Weights of a small sound classifier: nadamw at rate 0.00096, 26041 training examples.
Rows from block 4, named by matrix and row number. Rows with one number belong to one neuron. Each number is 50 + 12 x the weight over its row's rms, rounded and kept within 0 to 99. All counts start at 0. After the name is the row's rms in percent of the matrix's.
# fc1: first MLP up (model.blocks.4.ff1.fc1.weight, 1024x256), inputs 0-85
# fc2: first MLP down (model.blocks.4.ff1.fc2.weight, 256x1024, transposed), outputs 0-85
fc1.670 108:40 49 50 42 55 51 56 30 47 63 57 51 45 45 56 60 70 53 52 52 54 59 60 69 44 57 54 62 42 41 57 62 11 23 49 17 44 66 52 49 44 69 60 44 47 67 78 59 39 33 56 57 42 56 78 62 62 56 65 31 46 47 48 70 49 53 46 41 46 55 57 65 51 67 58 37 57 46 52 43 51 61 62 58 41 74
fc1.671 104:66 47 30 35 39 59 37 60 52 48 44 25 73 44 37 35 54 39 37 61 53 54 59 48 47 39 49 45 39 36 40 41 54 30 32 50 55 58 25 59 37 40 55 40 68 43 54 51 72 74 44 62 58 56 61 39 48 21 53 37 24 38 46 66 36 27 48 13 49 57 59 55 38 37 49 57 30 51 70 60 50 46 48 58 43 33
fc1.672 092:64 59 25 61 65 53 37 52 32 68 36 68 65 56 66 53 52 61 32 64 53 43 63 70 58 32 73 55 41 54 50 61 39 46 54 41 51 53 49 60 40 40 40 46 51 54 72 56 67 61 46 41 81 68 55 45 45 29 64 29 25 52 56 46 54 76 47 54 54 57 29 61 55 22 66 57 46 51 55 52 48 33 54 73 60 53
fc1.673 105:61 65 57 65 83 24 44 55 51 30 56 47 72 53 62 35 59 41 60 43 58 44 39 39 49 44 53 47 36 63 48 38 23 51 57 66 40 61 60 33 33 31 47 52 44 63 29 37 55 62 66 49 61 65 45 43 45 42 43 51 61 76 45 34 54 41 66 38 43 59 50 73 53 40 48 40 38 54 64 70 63 68 31 49 55 54
fc1.674 094:55 55 56 53 52 54 52 38 56 63 29 42 38 54 41 67 47 39 57 48 43 40 32 72 58 48 53 42 51 66 46 26 50 57 73 49 44 32 54 45 55 24 41 28 57 30 39 38 43 59 63 39 61 34 28 67 57 39 34 54 49 68 34 37 45 33 55 50 41 48 55 57 51 32 71 48 41 60 53 39 36 48 41 50 64 55
fc1.675 099:52 30 42 66 45 39 50 27 61 62 64 17 52 70 57 56 83 27 57 51 42 36 65 64 53 37 53 47 49 59 19 34 52 43 59 36 40 35 77 55 47 41 52 46 62 46 28 55 48 52 32 28 59 44 20 57 66 60 58 32 47 52 48 51 59 56 48 53 52 38 69 65 52 65 51 43 49 43 58 47 22 29 40 52 51 55
fc1.676 098:74 44 42 64 62 48 41 66 54 54 49 59 39 57 36 52 53 56 32 49 62 47 41 46 60 45 64 51 64 29 48 52 37 39 51 42 35 51 36 47 55 71 60 41 35 66 44 41 62 37 72 58 60 46 61 50 64 51 36 74 60 67 62 55 55 34 67 49 43 47 54 36 55 49 46 59 38 69 34 53 47 50 49 26 42 31
fc1.677 099:46 21 38 36 36 58 32 42 42 51 53 48 52 37 47 57 45 54 25 59 42 68 63 44 39 57 51 53 54 61 40 60 23 51 50 30 52 85 33 44 60 50 63 71 39 60 42 54 53 59 39 53 30 56 39 48 38 49 37 33 38 87 32 49 27 48 50 29 65 26 71 59 25 52 57 49 46 45 62 47 41 44 44 45 45 38
fc1.678 102:39 62 42 43 37 56 39 54 53 33 53 59 44 23 33 67 41 49 64 53 34 36 41 54 43 55 23 48 32 41 77 48 52 53 65 45 62 50 35 64 27 64 50 54 36 48 55 56 55 46 37 39 55 42 69 45 38 56 38 58 52 40 50 56 42 14 40 59 43 54 56 53 60 32 54 69 67 52 45 25 28 28 60 59 30 49
fc1.679 100:57 53 46 54 40 49 38 53 75 53 40 59 53 31 56 23 28 50 59 42 41 65 56 62 34 62 30 47 43 49 49 58 50 47 43 44 63 51 34 59 35 42 34 51 55 53 41 13 53 39 45 68 63 66 35 70 60 53 50 56 68 47 77 35 47 48 42 47 44 31 37 47 46 22 69 38 54 53 32 61 43 50 57 79 48 60
fc1.680 101:36 37 25 42 44 52 42 44 54 42 56 46 47 47 51 45 31 63 42 34 42 49 53 39 58 64 64 60 33 35 62 42 60 38 57 49 49 43 67 41 25 74 52 54 60 38 46 47 51 58 49 59 54 42 48 48 44 51 59 48 69 58 58 43 32 49 45 49 53 76 34 54 46 26 65 33 27 38 34 63 58 48 50 38 76 54
fc1.681 107:55 39 57 42 19 28 10 43 33 62 67 38 37 31 43 55 51 75 52 42 45 25 47 46 50 43 33 68 37 57 40 54 52 46 52 61 62 39 65 64 63 44 37 61 64 62 32 41 52 48 66 66 22 44 56 44 54 42 39 51 35 42 51 64 60 65 45 48 53 54 41 55 41 37 40 58 60 52 47 51 52 46 55 56 53 61
fc1.682 096:60 48 56 41 60 53 48 54 52 48 55 41 59 38 54 60 47 35 48 57 69 55 57 47 80 50 35 66 58 62 46 80 35 55 55 68 59 60 47 44 51 47 74 53 49 39 69 67 50 26 31 54 54 40 48 28 59 54 63 62 61 56 56 41 47 57 44 40 62 50 32 46 41 45 78 12 52 40 30 40 42 75 59 54 43 45
fc1.683 104:43 61 56 68 55 39 48 37 39 39 84 58 30 63 39 20 40 51 38 55 41 65 55 41 71 50 65 37 56 65 60 74 55 67 58 46 59 43 39 50 59 49 44 50 46 34 45 53 47 32 38 67 44 36 54 56 62 44 57 36 67 20 36 61 75 67 56 36 47 50 29 55 55 51 34 58 54 32 52 39 45 62 49 42 72 47
fc1.684 103:50 61 48 50 61 63 76 45 45 52 57 44 57 40 49 36 43 28 60 66 32 47 59 61 52 68 54 54 56 44 36 81 46 41 47 51 57 56 47 56 39 47 45 47 41 50 46 31 60 41 55 47 46 50 48 50 32 39 40 52 46 52 54 48 66 55 47 39 55 43 39 43 64 72 42 56 46 62 54 76 47 70 52 54 56 58
fc1.685 090:58 52 44 27 47 40 47 71 44 56 53 59 33 43 46 72 52 34 57 52 66 37 46 61 45 37 35 40 48 64 46 62 34 54 41 41 56 65 57 23 60 67 62 68 62 46 59 52 65 60 56 39 55 40 46 59 41 49 50 44 47 57 57 48 49 69 36 58 52 57 37 47 44 82 45 51 55 63 53 46 29 62 48 31 54 60
fc1.686 105:67 55 50 56 67 29 50 49 42 53 39 77 70 48 42 53 56 36 65 44 54 53 63 59 65 81 65 52 53 61 31 30 43 41 53 45 46 38 60 42 56 55 55 59 44 52 37 57 20 51 71 29 47 62 32 56 43 60 44 74 35 27 41 59 46 48 63 50 56 44 57 52 44 42 59 65 45 72 46 55 53 39 48 41 35 42
fc1.687 094:59 65 40 45 27 34 42 72 64 42 43 61 47 46 49 44 48 65 27 41 55 63 55 34 64 64 57 46 55 48 52 32 49 60 33 33 59 29 56 41 67 46 71 50 69 65 34 59 38 55 37 51 46 21 78 46 62 54 49 65 19 53 78 67 34 52 56 40 45 81 66 54 47 59 66 49 53 52 63 37 55 34 43 53 54 43
fc1.688 102:41 52 64 48 51 55 68 49 38 66 22 55 52 65 44 52 48 60 53 63 48 51 39 47 51 44 58 36 43 60 63 47 64 38 32 66 37 33 67 47 68 44 28 45 44 47 71 74 49 64 34 64 32 61 60 33 62 49 47 65 63 30 30 40 43 77 53 36 51 46 51 59 36 39 50 49 35 43 42 59 39 46 53 56 45 42
fc1.689 096:37 43 59 63 58 75 60 52 65 53 38 48 58 59 71 57 50 70 30 38 59 79 54 28 50 41 56 42 36 58 45 49 39 55 40 53 43 50 59 75 42 45 38 39 57 50 67 56 91 44 36 49 62 52 72 42 31 44 48 37 74 64 59 26 65 57 58 65 58 50 35 46 62 82 45 43 39 51 55 50 40 30 44 32 25 36
fc1.690 101:38 46 67 49 62 39 41 24 46 41 62 66 53 42 60 60 70 60 40 60 40 35 39 49 46 38 55 42 63 48 28 58 69 45 36 48 50 55 48 48 52 59 61 49 68 55 55 44 41 55 47 34 43 48 49 44 22 73 33 18 39 41 50 46 39 68 45 44 56 45 47 62 35 56 60 37 46 59 31 12 52 79 56 51 56 53
fc1.691 102:64 53 42 50 62 36 53 34 38 34 64 58 61 42 48 63 53 34 51 59 75 46 36 66 80 48 37 59 44 52 69 60 41 40 47 41 40 47 43 54 55 42 57 53 47 51 82 45 60 39 58 56 55 48 63 52 59 74 49 61 52 26 57 44 40 47 51 64 07 39 56 65 68 44 45 60 33 47 54 41 51 56 56 45 59 60
fc1.692 107:37 45 46 40 82 49 55 46 59 39 68 42 71 40 52 42 39 56 65 33 55 69 44 45 54 59 30 41 45 37 52 53 61 59 50 54 60 37 65 30 53 75 49 50 60 50 33 61 55 42 52 54 21 39 61 68 77 38 50 48 44 47 51 69 58 41 59 53 62 49 67 58 48 72 59 51 68 37 52 46 43 45 56 40 37 52
fc1.693 101:64 53 46 45 52 27 58 31 54 39 43 47 26 38 51 63 55 55 41 60 62 40 40 57 55 54 47 61 50 47 64 55 34 56 56 59 60 81 47 60 48 27 39 51 73 71 42 47 31 30 58 56 43 65 46 10 46 38 57 58 50 50 58 48 53 43 56 58 49 48 39 58 50 39 59 58 56 66 53 29 25 51 39 49 54 62
fc1.694 095:33 39 39 37 39 74 57 53 70 43 33 81 68 44 62 47 39 58 40 55 64 24 41 51 50 48 45 30 45 46 50 46 63 42 56 50 23 41 52 58 64 23 35 40 53 55 48 61 54 62 31 44 59 49 27 38 55 39 41 54 47 64 54 37 33 67 68 52 51 51 35 57 43 61 50 63 56 61 31 41 64 53 46 28 39 54
fc1.695 103:64 49 54 61 52 31 35 67 73 55 37 53 61 52 49 49 56 48 38 60 42 41 51 56 69 46 56 34 31 44 40 45 33 44 43 56 27 45 62 53 38 40 34 50 47 31 41 63 75 50 54 35 49 43 30 34 38 26 54 51 51 49 61 64 41 45 48 52 54 67 61 55 44 37 57 42 28 49 39 66 35 28 44 28 70 54
fc1.696 101:64 62 66 48 65 34 47 51 59 34 36 39 90 64 52 48 56 58 54 30 36 44 35 44 51 41 45 50 31 73 76 33 35 28 50 52 40 49 66 70 58 55 49 73 53 33 32 64 43 50 32 35 48 56 65 26 46 38 54 44 51 46 46 65 45 43 69 38 51 72 68 42 55 55 51 43 39 43 51 73 53 57 51 49 45 51
fc1.697 092:58 57 40 41 43 40 55 58 42 22 57 55 40 54 51 44 57 79 42 47 52 39 30 33 41 58 59 55 51 58 48 60 27 52 64 60 61 39 22 54 30 47 65 73 49 30 55 41 61 48 50 33 45 40 33 29 54 34 57 59 40 51 58 49 41 37 41 31 51 40 68 37 60 54 38 57 52 59 58 64 53 45 48 56 66 53
fc1.698 101:22 46 65 60 51 52 52 52 58 41 47 37 52 48 55 62 66 54 49 44 45 51 50 35 31 62 32 67 37 34 44 44 46 55 55 53 52 45 58 68 22 54 80 58 36 48 61 15 61 69 53 74 44 54 39 44 19 49 69 67 52 44 51 72 47 48 49 51 46 38 54 31 54 41 56 41 34 44 45 59 49 55 51 58 59 34
fc1.699 106:43 35 35 40 45 52 58 41 52 50 58 46 42 53 48 67 36 38 84 56 47 51 54 53 36 33 66 48 61 45 41 72 61 37 40 69 68 38 48 60 57 63 38 44 60 48 51 46 33 41 50 61 46 57 48 50 47 53 40 53 46 68 30 44 47 47 42 48 70 47 39 40 51 60 42 43 44 51 39 47 51 75 35 56 53 49
fc1.700 104:46 59 69 50 56 31 44 63 47 46 33 51 41 56 63 44 50 55 47 65 49 62 46 46 80 56 52 63 39 34 56 53 52 54 44 44 42 48 68 66 50 63 42 53 19 48 43 46 69 53 54 55 52 36 40 67 54 65 67 65 40 14 19 34 52 61 66 45 55 41 53 43 36 38 68 31 48 30 68 66 49 79 62 50 46 53
fc1.701 103:56 37 43 44 55 65 55 21 60 50 61 54 52 71 29 58 37 45 52 49 44 33 48 29 43 35 42 67 55 71 58 39 42 37 54 54 61 44 52 56 29 43 42 56 47 39 41 59 31 47 36 45 44 52 51 71 39 53 26 57 48 73 36 61 53 56 53 51 63 58 50 40 40 25 49 49 17 53 40 35 66 55 50 69 41 46
fc1.702 094:38 60 36 34 48 55 46 40 42 45 55 49 68 56 64 50 27 56 44 45 72 47 69 41 43 41 32 51 35 42 26 59 46 47 55 31 58 60 34 63 38 57 50 53 54 40 46 32 50 57 70 50 43 62 58 41 54 80 60 56 46 74 50 22 45 72 49 38 43 49 26 50 53 61 53 66 46 32 56 65 61 34 43 45 52 74
fc1.703 100:69 41 58 84 51 64 36 57 75 61 66 68 44 56 58 46 54 47 31 79 50 28 61 67 38 49 56 41 58 61 40 45 30 67 44 48 66 48 35 66 46 43 64 62 36 58 50 31 65 49 52 56 52 46 54 54 65 59 68 32 49 47 59 41 43 43 45 60 58 47 50 43 62 31 42 37 37 54 69 42 33 59 42 36 52 62
fc1.704 102:50 27 40 60 61 57 49 47 54 45 49 84 55 63 61 48 48 43 43 47 43 71 39 36 57 68 38 58 36 59 29 71 45 68 46 49 58 55 54 57 63 49 40 41 27 48 32 38 64 49 43 59 47 38 61 60 48 63 44 46 23 31 46 57 55 45 60 31 69 67 38 55 47 44 56 56 73 16 56 50 48 53 33 60 52 57
fc1.705 103:45 30 30 55 64 32 37 42 38 17 56 56 34 60 46 56 56 52 44 44 52 54 53 36 62 30 40 50 58 60 62 47 66 43 60 62 50 20 48 39 45 59 58 60 52 39 53 50 43 62 57 43 26 52 43 56 38 45 65 57 63 67 43 60 56 45 70 48 69 53 30 48 57 37 61 64 44 47 51 58 54 41 43 56 34 38
fc1.706 096:41 41 89 41 56 59 54 60 40 54 28 42 65 38 45 50 63 64 46 63 51 38 63 60 43 54 55 44 50 52 32 49 47 61 36 39 43 52 41 50 68 48 39 52 32 43 54 30 49 65 56 59 60 45 58 52 46 46 61 50 62 60 60 39 30 56 63 29 62 55 41 49 38 30 51 40 48 51 46 38 46 49 50 57 84 36
fc1.707 102:58 54 40 49 41 45 64 46 48 48 62 60 58 34 71 53 52 49 56 25 56 39 46 57 52 38 66 19 58 71 65 32 41 66 47 45 32 61 38 35 39 55 47 41 36 40 29 59 47 55 47 66 51 61 41 46 60 49 51 36 40 68 48 39 58 33 58 55 58 40 45 53 59 61 38 53 51 48 61 42 27 36 45 60 44 58
fc1.708 102:65 53 66 31 48 56 43 54 55 61 38 73 44 49 59 31 63 49 38 41 37 59 51 62 43 44 57 45 58 39 66 55 38 48 73 34 69 42 47 54 40 68 45 47 43 44 58 37 72 56 60 64 56 32 43 64 71 50 42 39 50 59 53 54 48 36 49 49 50 50 39 38 46 18 55 70 53 58 45 45 59 28 42 42 57 34
fc1.709 097:31 46 42 59 41 38 76 35 46 69 42 55 59 58 68 58 65 54 53 43 60 59 60 44 52 54 50 42 42 49 57 42 43 52 44 26 53 44 29 48 42 70 39 40 40 46 50 46 68 50 41 50 62 53 63 72 44 64 47 28 60 49 41 64 35 58 49 56 58 46 60 64 25 46 28 50 65 50 39 77 51 58 27 73 51 25
fc2.670 097:49 43 50 40 51 68 27 61 16 26 35 54 39 42 61 58 78 52 68 40 38 39 71 44 34 51 46 62 54 39 69 30 31 50 52 35 36 58 36 53 59 06 53 64 53 47 44 66 56 41 49 48 50 42 47 50 28 38 51 53 28 48 55 51 57 57 53 37 52 47 67 25 52 49 45 62 55 61 54 47 66 47 38 41 51 70
fc2.671 099:55 47 59 45 32 71 42 71 59 42 51 63 59 48 63 32 65 54 43 72 51 39 53 40 44 32 54 53 12 56 44 38 74 42 49 30 28 54 61 41 45 70 39 50 39 32 41 59 41 53 65 66 42 41 35 64 34 35 49 42 40 44 34 73 31 64 51 72 29 53 26 40 56 52 48 60 58 47 65 48 34 46 64 51 39 40
fc2.672 107:52 33 51 54 53 49 45 68 60 48 59 58 74 54 45 52 52 37 38 37 57 55 40 64 41 52 37 32 48 48 65 56 52 43 45 48 76 39 52 53 46 47 39 39 38 62 58 49 55 49 56 52 75 35 51 49 33 52 52 43 44 43 28 25 59 53 41 40 39 71 35 44 32 48 35 68 55 39 41 47 17 49 55 40 57 47
fc2.673 103:46 66 57 53 33 48 49 46 49 85 38 56 73 61 54 48 50 65 28 34 60 65 62 36 48 50 60 54 44 45 41 57 45 63 54 52 28 51 64 48 49 45 36 44 54 51 66 65 68 32 37 27 48 51 61 45 57 56 84 37 50 51 47 54 43 47 54 47 46 54 57 48 58 47 48 40 50 42 42 26 44 47 56 59 54 41
fc2.674 104:40 60 46 54 54 35 35 26 42 59 33 28 62 61 53 47 39 30 57 58 44 67 65 42 75 39 48 69 54 70 50 49 24 67 75 59 43 39 57 67 51 47 28 69 27 41 49 40 58 58 36 49 48 41 28 42 32 52 50 35 53 77 54 56 47 50 37 59 65 37 59 40 45 62 66 52 44 62 49 58 47 45 62 48 32 62
fc2.675 096:67 47 40 56 52 54 52 47 51 62 66 58 53 73 32 49 54 46 51 62 19 50 58 61 45 64 53 46 49 58 48 41 53 42 38 60 31 34 47 42 63 13 61 42 64 44 49 34 55 44 51 52 20 62 61 56 26 38 39 57 39 45 47 46 56 30 50 41 45 52 58 60 59 42 58 57 49 39 51 61 65 43 53 58 31 70
fc2.676 098:41 57 60 35 48 59 56 62 51 32 45 80 37 61 45 38 63 28 66 58 35 60 34 58 44 34 41 46 48 61 37 49 75 44 57 47 55 47 57 48 32 32 47 36 50 60 30 58 59 40 43 56 67 47 61 57 50 28 39 63 35 59 36 49 58 62 39 64 41 51 42 36 35 36 52 44 49 52 57 49 53 48 28 43 58 33
fc2.677 107:54 51 49 54 50 37 86 65 51 37 50 37 59 38 63 44 48 53 40 30 58 28 27 40 73 65 45 72 47 31 51 53 56 39 37 44 36 55 68 70 48 39 48 44 30 50 54 53 40 53 48 55 66 53 47 44 43 72 53 48 33 57 69 72 65 27 55 35 50 72 30 50 59 35 52 64 25 52 47 46 63 52 48 44 54 40
fc2.678 098:46 64 40 48 47 30 49 51 72 41 18 60 43 50 20 24 47 58 60 67 60 37 67 63 65 51 52 61 46 27 60 50 38 40 46 47 41 36 65 54 51 36 62 49 64 57 42 29 39 40 77 34 43 44 57 48 57 58 44 55 50 24 56 56 45 49 49 67 52 50 58 54 67 47 42 47 54 46 62 52 51 50 67 40 33 32
fc2.679 098:57 48 44 56 42 58 49 70 38 50 35 44 54 67 54 51 73 54 51 25 49 57 49 52 59 38 55 49 63 53 54 73 50 45 36 59 47 28 52 43 36 75 45 51 58 39 54 57 69 42 44 56 76 68 57 45 51 40 33 41 44 45 57 57 65 18 42 26 56 61 45 58 50 37 43 52 45 61 69 42 48 39 72 49 33 56
fc2.680 099:59 57 55 69 66 37 57 35 32 40 47 56 51 32 25 68 20 50 43 45 57 51 50 48 50 38 40 70 58 69 23 71 45 67 52 60 63 56 35 60 35 46 60 44 46 59 47 51 56 42 36 49 46 31 75 52 29 55 37 54 46 44 45 54 64 42 41 58 56 50 69 60 47 70 51 39 57 64 48 43 58 46 62 46 72 53
fc2.681 099:63 69 68 53 59 64 63 52 28 71 63 45 62 75 46 31 58 58 49 59 44 53 37 48 36 49 48 57 21 44 58 70 61 69 53 43 54 48 37 29 51 78 50 40 61 41 55 43 32 74 56 36 39 52 65 47 75 58 62 64 45 43 63 49 54 35 55 66 56 51 40 48 46 40 41 38 40 42 49 47 68 67 51 63 49 48
fc2.682 097:48 60 34 60 69 50 59 38 32 56 31 35 43 68 58 39 38 64 51 58 59 38 49 67 49 71 40 60 54 61 54 24 64 60 42 55 59 56 35 50 44 38 63 39 43 44 35 26 57 48 53 48 37 40 45 46 22 46 44 69 31 31 54 41 38 45 61 67 51 52 55 34 57 37 46 48 04 65 40 61 64 52 64 49 36 46
fc2.683 094:29 45 40 34 61 38 47 46 48 54 51 67 41 55 54 36 48 54 53 54 59 52 42 55 55 60 56 44 73 47 77 64 65 73 68 53 47 55 47 59 34 46 66 52 65 68 50 55 56 32 59 71 50 42 60 45 38 58 16 41 27 67 64 44 36 63 45 45 60 62 68 58 45 40 52 39 63 58 54 48 60 56 43 70 06 43
fc2.684 099:49 39 48 62 42 49 57 55 50 72 55 62 46 41 61 53 53 27 63 41 64 54 56 38 31 38 30 38 40 51 45 64 55 68 56 49 43 65 45 47 51 41 26 64 57 42 61 43 43 58 58 39 60 17 37 51 62 53 35 53 61 62 40 38 46 58 62 45 46 41 59 33 42 31 16 39 49 64 68 39 47 62 63 29 55 43
fc2.685 099:29 46 20 56 48 61 64 45 58 24 68 35 37 61 37 50 46 55 21 47 53 37 61 50 57 63 74 40 54 58 60 52 42 68 68 45 48 65 49 49 53 53 73 40 65 33 56 37 36 37 51 47 54 57 28 40 63 46 46 43 36 31 58 46 48 49 49 64 51 56 35 70 52 54 45 52 55 38 50 31 54 64 65 54 46 49
fc2.686 101:55 45 41 59 39 48 52 69 45 44 49 41 49 70 54 33 53 76 58 50 37 66 54 51 61 64 35 44 46 57 55 35 39 53 42 46 66 58 30 40 43 49 44 71 49 62 40 26 33 42 43 46 27 55 67 62 66 62 51 41 37 61 58 74 62 58 42 66 32 46 41 37 66 28 55 74 29 34 53 47 54 68 56 60 43 59
fc2.687 101:38 37 71 52 39 54 48 12 58 29 56 51 64 29 71 57 29 45 54 53 36 20 37 60 68 42 68 69 44 42 60 35 45 64 35 51 50 48 60 53 40 45 55 51 60 54 56 62 55 35 60 38 83 52 96 46 61 52 56 67 60 62 39 45 55 51 42 41 66 31 42 48 54 50 55 44 41 67 28 60 21 41 32 52 64 51
fc2.688 105:49 36 34 59 44 62 62 52 61 34 25 50 55 43 43 69 56 49 49 46 30 31 50 34 59 51 41 61 29 78 55 39 47 51 51 43 27 49 43 45 63 64 39 51 41 63 39 53 42 60 49 39 36 53 59 54 50 35 52 43 62 57 46 60 64 67 50 51 64 42 53 73 66 51 64 50 60 59 72 56 54 60 62 51 31 40
fc2.689 099:56 65 60 35 47 45 47 49 54 36 23 37 40 62 44 56 22 63 64 57 53 66 78 65 52 50 42 53 27 42 48 35 66 51 34 29 48 44 52 76 27 44 50 65 58 49 46 65 52 51 45 72 33 48 61 55 53 31 51 52 44 63 20 68 38 33 57 69 57 52 41 44 53 64 77 31 54 44 56 41 45 39 19 32 55 48
fc2.690 107:24 75 65 50 58 56 42 63 42 26 74 45 69 54 45 47 52 60 60 69 60 35 58 65 33 62 40 48 39 30 54 45 51 66 46 51 36 49 68 47 48 36 40 66 48 45 50 49 35 49 38 61 50 48 53 76 46 54 50 52 54 77 43 35 39 37 35 48 46 68 57 38 55 49 74 63 49 52 54 46 62 36 31 48 52 51
fc2.691 091:39 26 46 31 24 44 36 36 66 51 47 48 57 58 39 31 50 38 62 53 47 35 49 41 37 43 58 42 47 65 59 25 49 35 39 59 42 56 44 52 47 28 55 51 31 11 54 45 53 72 44 49 54 55 43 44 60 62 63 54 47 75 37 34 37 35 40 39 57 47 29 63 63 38 54 49 46 72 63 46 40 63 30 34 59 66
fc2.692 096:44 34 56 39 55 56 57 62 38 77 52 45 57 48 32 39 19 67 61 41 44 51 46 50 45 48 40 42 76 39 61 61 41 66 54 35 44 71 42 61 65 49 45 36 47 43 38 51 66 27 48 45 35 48 33 35 44 59 56 55 47 37 60 58 31 42 51 44 45 37 49 39 69 58 54 48 27 44 42 58 53 56 48 40 49 35
fc2.693 101:52 42 40 42 54 64 58 46 45 44 22 31 63 59 52 31 46 57 47 47 59 67 55 40 43 72 72 55 32 60 55 49 64 43 43 68 31 63 51 51 36 55 54 47 54 68 37 60 44 53 37 40 62 37 39 57 66 56 50 59 62 60 29 26 76 34 66 66 60 46 56 37 58 61 47 54 51 38 42 42 32 60 55 63 45 30
fc2.694 095:60 48 27 73 50 48 43 45 61 35 42 32 41 48 35 46 51 34 62 38 54 25 45 62 59 56 49 42 57 59 54 55 52 71 47 56 46 43 72 29 56 27 50 60 32 44 52 79 55 59 37 44 60 68 43 75 47 44 41 53 37 45 65 37 63 42 55 39 51 54 34 46 62 61 51 43 46 64 46 48 47 49 65 44 55 61
fc2.695 099:63 59 61 44 52 67 55 31 46 67 51 40 62 39 49 58 29 58 47 62 80 59 60 51 41 30 35 56 48 52 31 44 49 48 57 53 33 41 56 54 48 57 52 56 52 43 37 45 55 78 52 70 74 57 40 42 72 75 45 45 31 70 57 23 39 52 45 54 58 55 58 52 31 18 67 38 71 42 61 49 57 42 69 51 47 30
fc2.696 107:44 65 51 44 50 48 38 76 70 67 47 40 68 59 54 50 41 51 55 62 37 37 33 46 33 65 51 47 71 42 64 28 71 52 51 42 59 54 63 47 51 55 48 32 54 42 57 57 63 58 77 50 41 65 40 64 38 48 55 66 35 40 56 47 62 52 32 45 57 52 26 45 75 45 40 40 45 59 62 26 32 37 56 57 39 55
fc2.697 098:66 56 47 45 43 65 61 44 54 52 44 38 51 49 42 34 65 68 43 34 52 42 27 54 67 43 50 43 59 45 57 47 48 61 58 45 60 47 52 50 43 56 50 59 68 66 48 65 54 35 57 34 50 60 39 62 36 52 30 63 56 67 77 35 35 50 53 37 46 40 84 54 66 67 29 43 49 62 32 61 45 43 40 56 49 58
fc2.698 102:29 26 46 58 31 53 50 73 50 81 49 37 76 49 57 67 58 48 33 67 57 32 39 47 45 41 65 55 34 59 70 59 72 58 53 48 30 48 26 67 65 63 47 70 60 44 56 37 62 66 48 51 52 61 47 41 53 23 47 61 56 49 51 41 50 41 43 28 50 51 33 37 50 35 60 61 60 46 47 41 46 47 46 50 45 29
fc2.699 102:63 59 36 53 67 38 38 57 36 36 36 54 63 26 54 61 49 52 54 34 68 43 41 52 33 49 44 47 22 50 53 61 60 30 52 40 43 45 46 49 50 40 50 67 61 47 61 41 37 52 75 49 46 46 57 59 54 20 34 60 47 42 62 50 32 49 34 54 58 32 37 49 45 39 53 22 67 66 57 50 53 54 45 39 54 36
fc2.700 104:50 62 43 58 44 44 37 31 48 46 58 57 50 46 56 50 47 63 46 67 54 38 52 77 44 44 46 53 45 38 50 37 44 56 60 36 60 55 37 70 54 27 46 65 24 71 51 36 69 56 48 56 76 56 44 50 51 35 52 51 42 53 30 51 22 52 30 47 51 35 44 40 29 42 46 19 53 37 64 40 66 48 63 47 53 45
fc2.701 100:38 43 25 38 58 53 45 55 65 30 38 47 19 53 60 60 58 22 59 48 52 61 54 43 54 49 67 30 51 51 45 72 60 62 57 32 16 57 64 54 37 42 55 53 32 60 40 49 49 32 52 32 70 38 64 32 67 39 59 50 31 66 63 69 57 65 58 75 53 51 49 55 51 53 44 33 58 47 62 51 66 37 41 74 43 74
fc2.702 097:49 45 74 43 51 66 51 28 53 44 37 56 58 51 52 61 66 47 46 66 67 63 49 55 49 49 58 67 58 49 26 52 59 48 51 53 46 63 64 49 56 41 15 35 68 50 41 52 76 24 58 49 53 34 77 62 37 35 47 54 76 72 32 58 51 54 40 17 42 57 36 36 51 61 35 58 52 51 35 45 32 62 68 54 47 43
fc2.703 097:44 48 40 51 66 37 56 62 58 61 68 39 56 68 36 52 38 47 52 59 62 44 48 46 22 67 48 63 46 45 44 62 60 39 45 56 63 36 29 40 42 54 53 47 63 53 17 51 41 63 71 51 61 63 49 51 65 50 47 44 40 66 54 55 49 46 60 46 37 56 62 29 64 50 50 59 73 47 47 51 54 67 69 54 49 44
fc2.704 112:53 30 51 55 45 71 43 54 60 52 57 60 66 63 45 48 37 48 41 63 54 68 46 70 63 44 34 42 69 30 30 74 56 28 64 55 49 76 53 33 44 55 63 49 49 32 42 28 48 42 32 61 36 60 44 51 62 52 63 53 34 45 58 49 45 50 37 64 50 38 46 61 24 56 53 19 55 61 51 56 50 58 54 57 65 36
fc2.705 106:61 40 48 56 52 51 59 53 39 28 40 50 50 50 62 44 25 40 39 37 31 57 54 36 50 50 39 67 42 43 56 59 35 52 59 42 61 30 67 57 58 57 65 66 41 61 41 48 33 51 66 35 51 75 53 44 50 69 52 78 58 50 49 46 46 39 46 43 46 53 40 29 43 64 68 44 39 41 41 53 68 23 49 66 46 27
fc2.706 103:65 42 40 47 38 59 44 54 53 72 58 36 58 68 45 29 56 43 44 36 57 37 70 50 40 48 45 31 64 31 60 59 50 59 47 40 51 62 78 42 42 40 65 58 45 57 48 56 55 52 46 36 48 19 43 44 39 48 32 51 54 59 61 36 32 45 56 67 66 67 40 41 30 63 47 58 64 57 44 58 52 46 66 70 51 44
fc2.707 099:59 61 46 61 42 40 63 62 49 56 53 28 45 54 51 56 45 53 34 52 46 33 39 38 55 68 71 44 31 66 43 70 29 60 36 53 43 62 38 52 39 51 48 58 54 61 53 30 28 64 40 46 60 41 60 48 74 49 45 58 28 33 64 44 39 43 52 65 56 31 69 36 26 56 36 56 57 64 54 57 47 50 61 54 54 56
fc2.708 101:75 57 41 37 34 67 65 45 47 64 51 54 50 53 51 61 34 46 24 67 44 38 45 35 42 71 50 42 35 44 33 26 45 52 40 51 55 60 44 49 51 31 54 52 59 28 39 57 47 47 55 61 62 60 47 60 49 46 30 38 48 61 66 52 52 47 64 75 54 72 46 50 69 54 47 41 59 33 53 58 49 69 56 40 50 43
fc2.709 103:49 55 46 51 64 30 35 59 34 45 59 50 74 39 60 52 71 53 47 45 53 40 59 33 53 57 66 64 50 53 45 47 63 38 56 26 54 45 59 48 70 55 38 32 78 57 44 58 55 55 49 51 51 43 61 45 52 32 52 57 63 40 49 50 40 54 63 39 56 57 36 65 26 34 31 39 36 41 48 49 43 49 49 44 35 46